From a checkpoint of a small image flow-matching model.
Model: activation silu, widths [64, 128, 256, 256].
Training: muon at rate 0.023, 16700 steps, batches of 128.
Data: trained on photos with spoken descriptions (Open Images, Localized Narratives), 203450 training examples, 10.5 epochs.
Rows from block 9 of a small image flow-matching model, named by matrix and row number. Rows with one number belong to one channel. Each number is 500 + 50 x the weight over its row's rms, rounded and kept within 0 to 999. All counts start at 0. Numbers have three digits each.
After each channel's rows are labels from the 100 images, of 14976 (inputs lightly noised), where the channel reaches its highest value: "colour at peak" is the nearest of a few named colours to the mean colour under the peak. Only what is clearly more common there than usual is listed. The data: photos with spoken descriptions (Open Images, Localized Narratives).
# convs0: first 3x3 conv (model.mid.2.convs.0.weight, 256x256x3x3, each kernel summed), inputs 43-85
# convs1: second 3x3 conv (model.mid.2.convs.1.weight, 256x256x3x3, transposed, each kernel summed), outputs 43-85

convs0.10:483535551546468561527447516528373535517428466516521536443408491489499532480435534481508466463482518469429445462496613528562420520
convs1.10:564600559532597495578476498477527456582476539475536503621557509508490593420481526472495512508468519479488465508433440435606477475
colour at peak: white

convs0.126:585559485536582400481523520518616353495477508488538446533428508463520524449480534446618477502470442500424512452499449499556507476
convs1.126:484517547440466452437495466398436556529407433440495565502502429411489532458414577538462529378499558377447504464517518474448474491
colour at peak: grey

convs0.194:492577553571503507431487442404515459512499459542480561547513530505463421473485502476491501502558617451493462485461470496466446421
convs1.194:575501493468469534521545458575469534571567537517439530562504522569486464552396472567549474482445457448475464527469544464527446496
colour at peak: pink

convs0.67:447481558512403519509501459426488534511526490502473578397441523568532514514581480492392508478492501538494535447420471488466545519
convs1.67:404522516484526457532505596439465567596516551487461441531504476423499376480480480539491534505461512447523437427587456595487479524
colour at peak: grey

convs0.7:507540490579518522414467505518522555598502443527482565579471501523499544558475477511505480481565532504508449511457433437529419512
convs1.7:514538517518492508548493465468465459510480581468492519487509496516552502479532579541590429444520506491486520468581509493560482474
colour at peak: black

convs0.96:469487526515477446497492442492537404482522506552521670603464468410508550486420480493465503486463529434547513490488553471497511482
convs1.96:538563509645435544548581469535475607500548499423458540442516489482482433551436515478478528499564522532489439539424505468470497532
colour at peak: pink; white

convs0.242:541424503455595530492521510566471614538484443478471549493501515522472469495468475507510456472499467429444467484554449455511502493
convs1.242:490472416535552480456475414527547546451484468520463549459523504474468540633481540441569451416423489444450486603533414454444502504
colour at peak: brown

convs0.197:601512478478445554460510492537479443480422500546505514589563478429543472435565595504430435472546585469534563549533462423529458492
convs1.197:469513498547543480455568560508448502483472476428495613452558557569516474435508527558538511628516568510517481430548483454460411472
colour at peak: pink

convs0.248:403509440522458400353506505457581507482565443545539486467425429447593518551523513527536525514460496374483510455505501461518566520
convs1.248:537572493478435459554478494517494578494408538457491497498604521433482473471580497482504454519483499583456451555461494461517417484
colour at peak: brown

convs0.157:540451420494541588444479571489487500569477392506518447395480519534493523463436494552608534526462486567498590517347474524519518435
convs1.157:536589519513549497475493478529603542469471554451573576469526514520573544477585515439488430567536533448510477476594495474554520471
colour at peak: black

convs0.252:508540462527388502454395482481479573482548461514531487456448492461480494469597524497416490481494525567451511515443489497430628455
convs1.252:500456465479601449557416549499455517582488498398391571534451504464493450438531497502428489522457531420542481479409456467459461472
colour at peak: black

convs0.167:539466439529433433501453502418521483488517557420474513312468465545404576481478424520475418487455607531500444477550556471455572495
convs1.167:448540439485487548498504456366444557441460552584522479464525537492501531551570555466505439458531587541511478469594542538492614572
colour at peak: brown

convs0.60:504463496520503492484502441524526519546469501569492555623558496431425436524531523512514488478508473504544474508540475500411377485
convs1.60:427597486551540441474530499550461528613614520420473547540539475567510496480407499533403497365486464528462521499486539513557492475
colour at peak: pink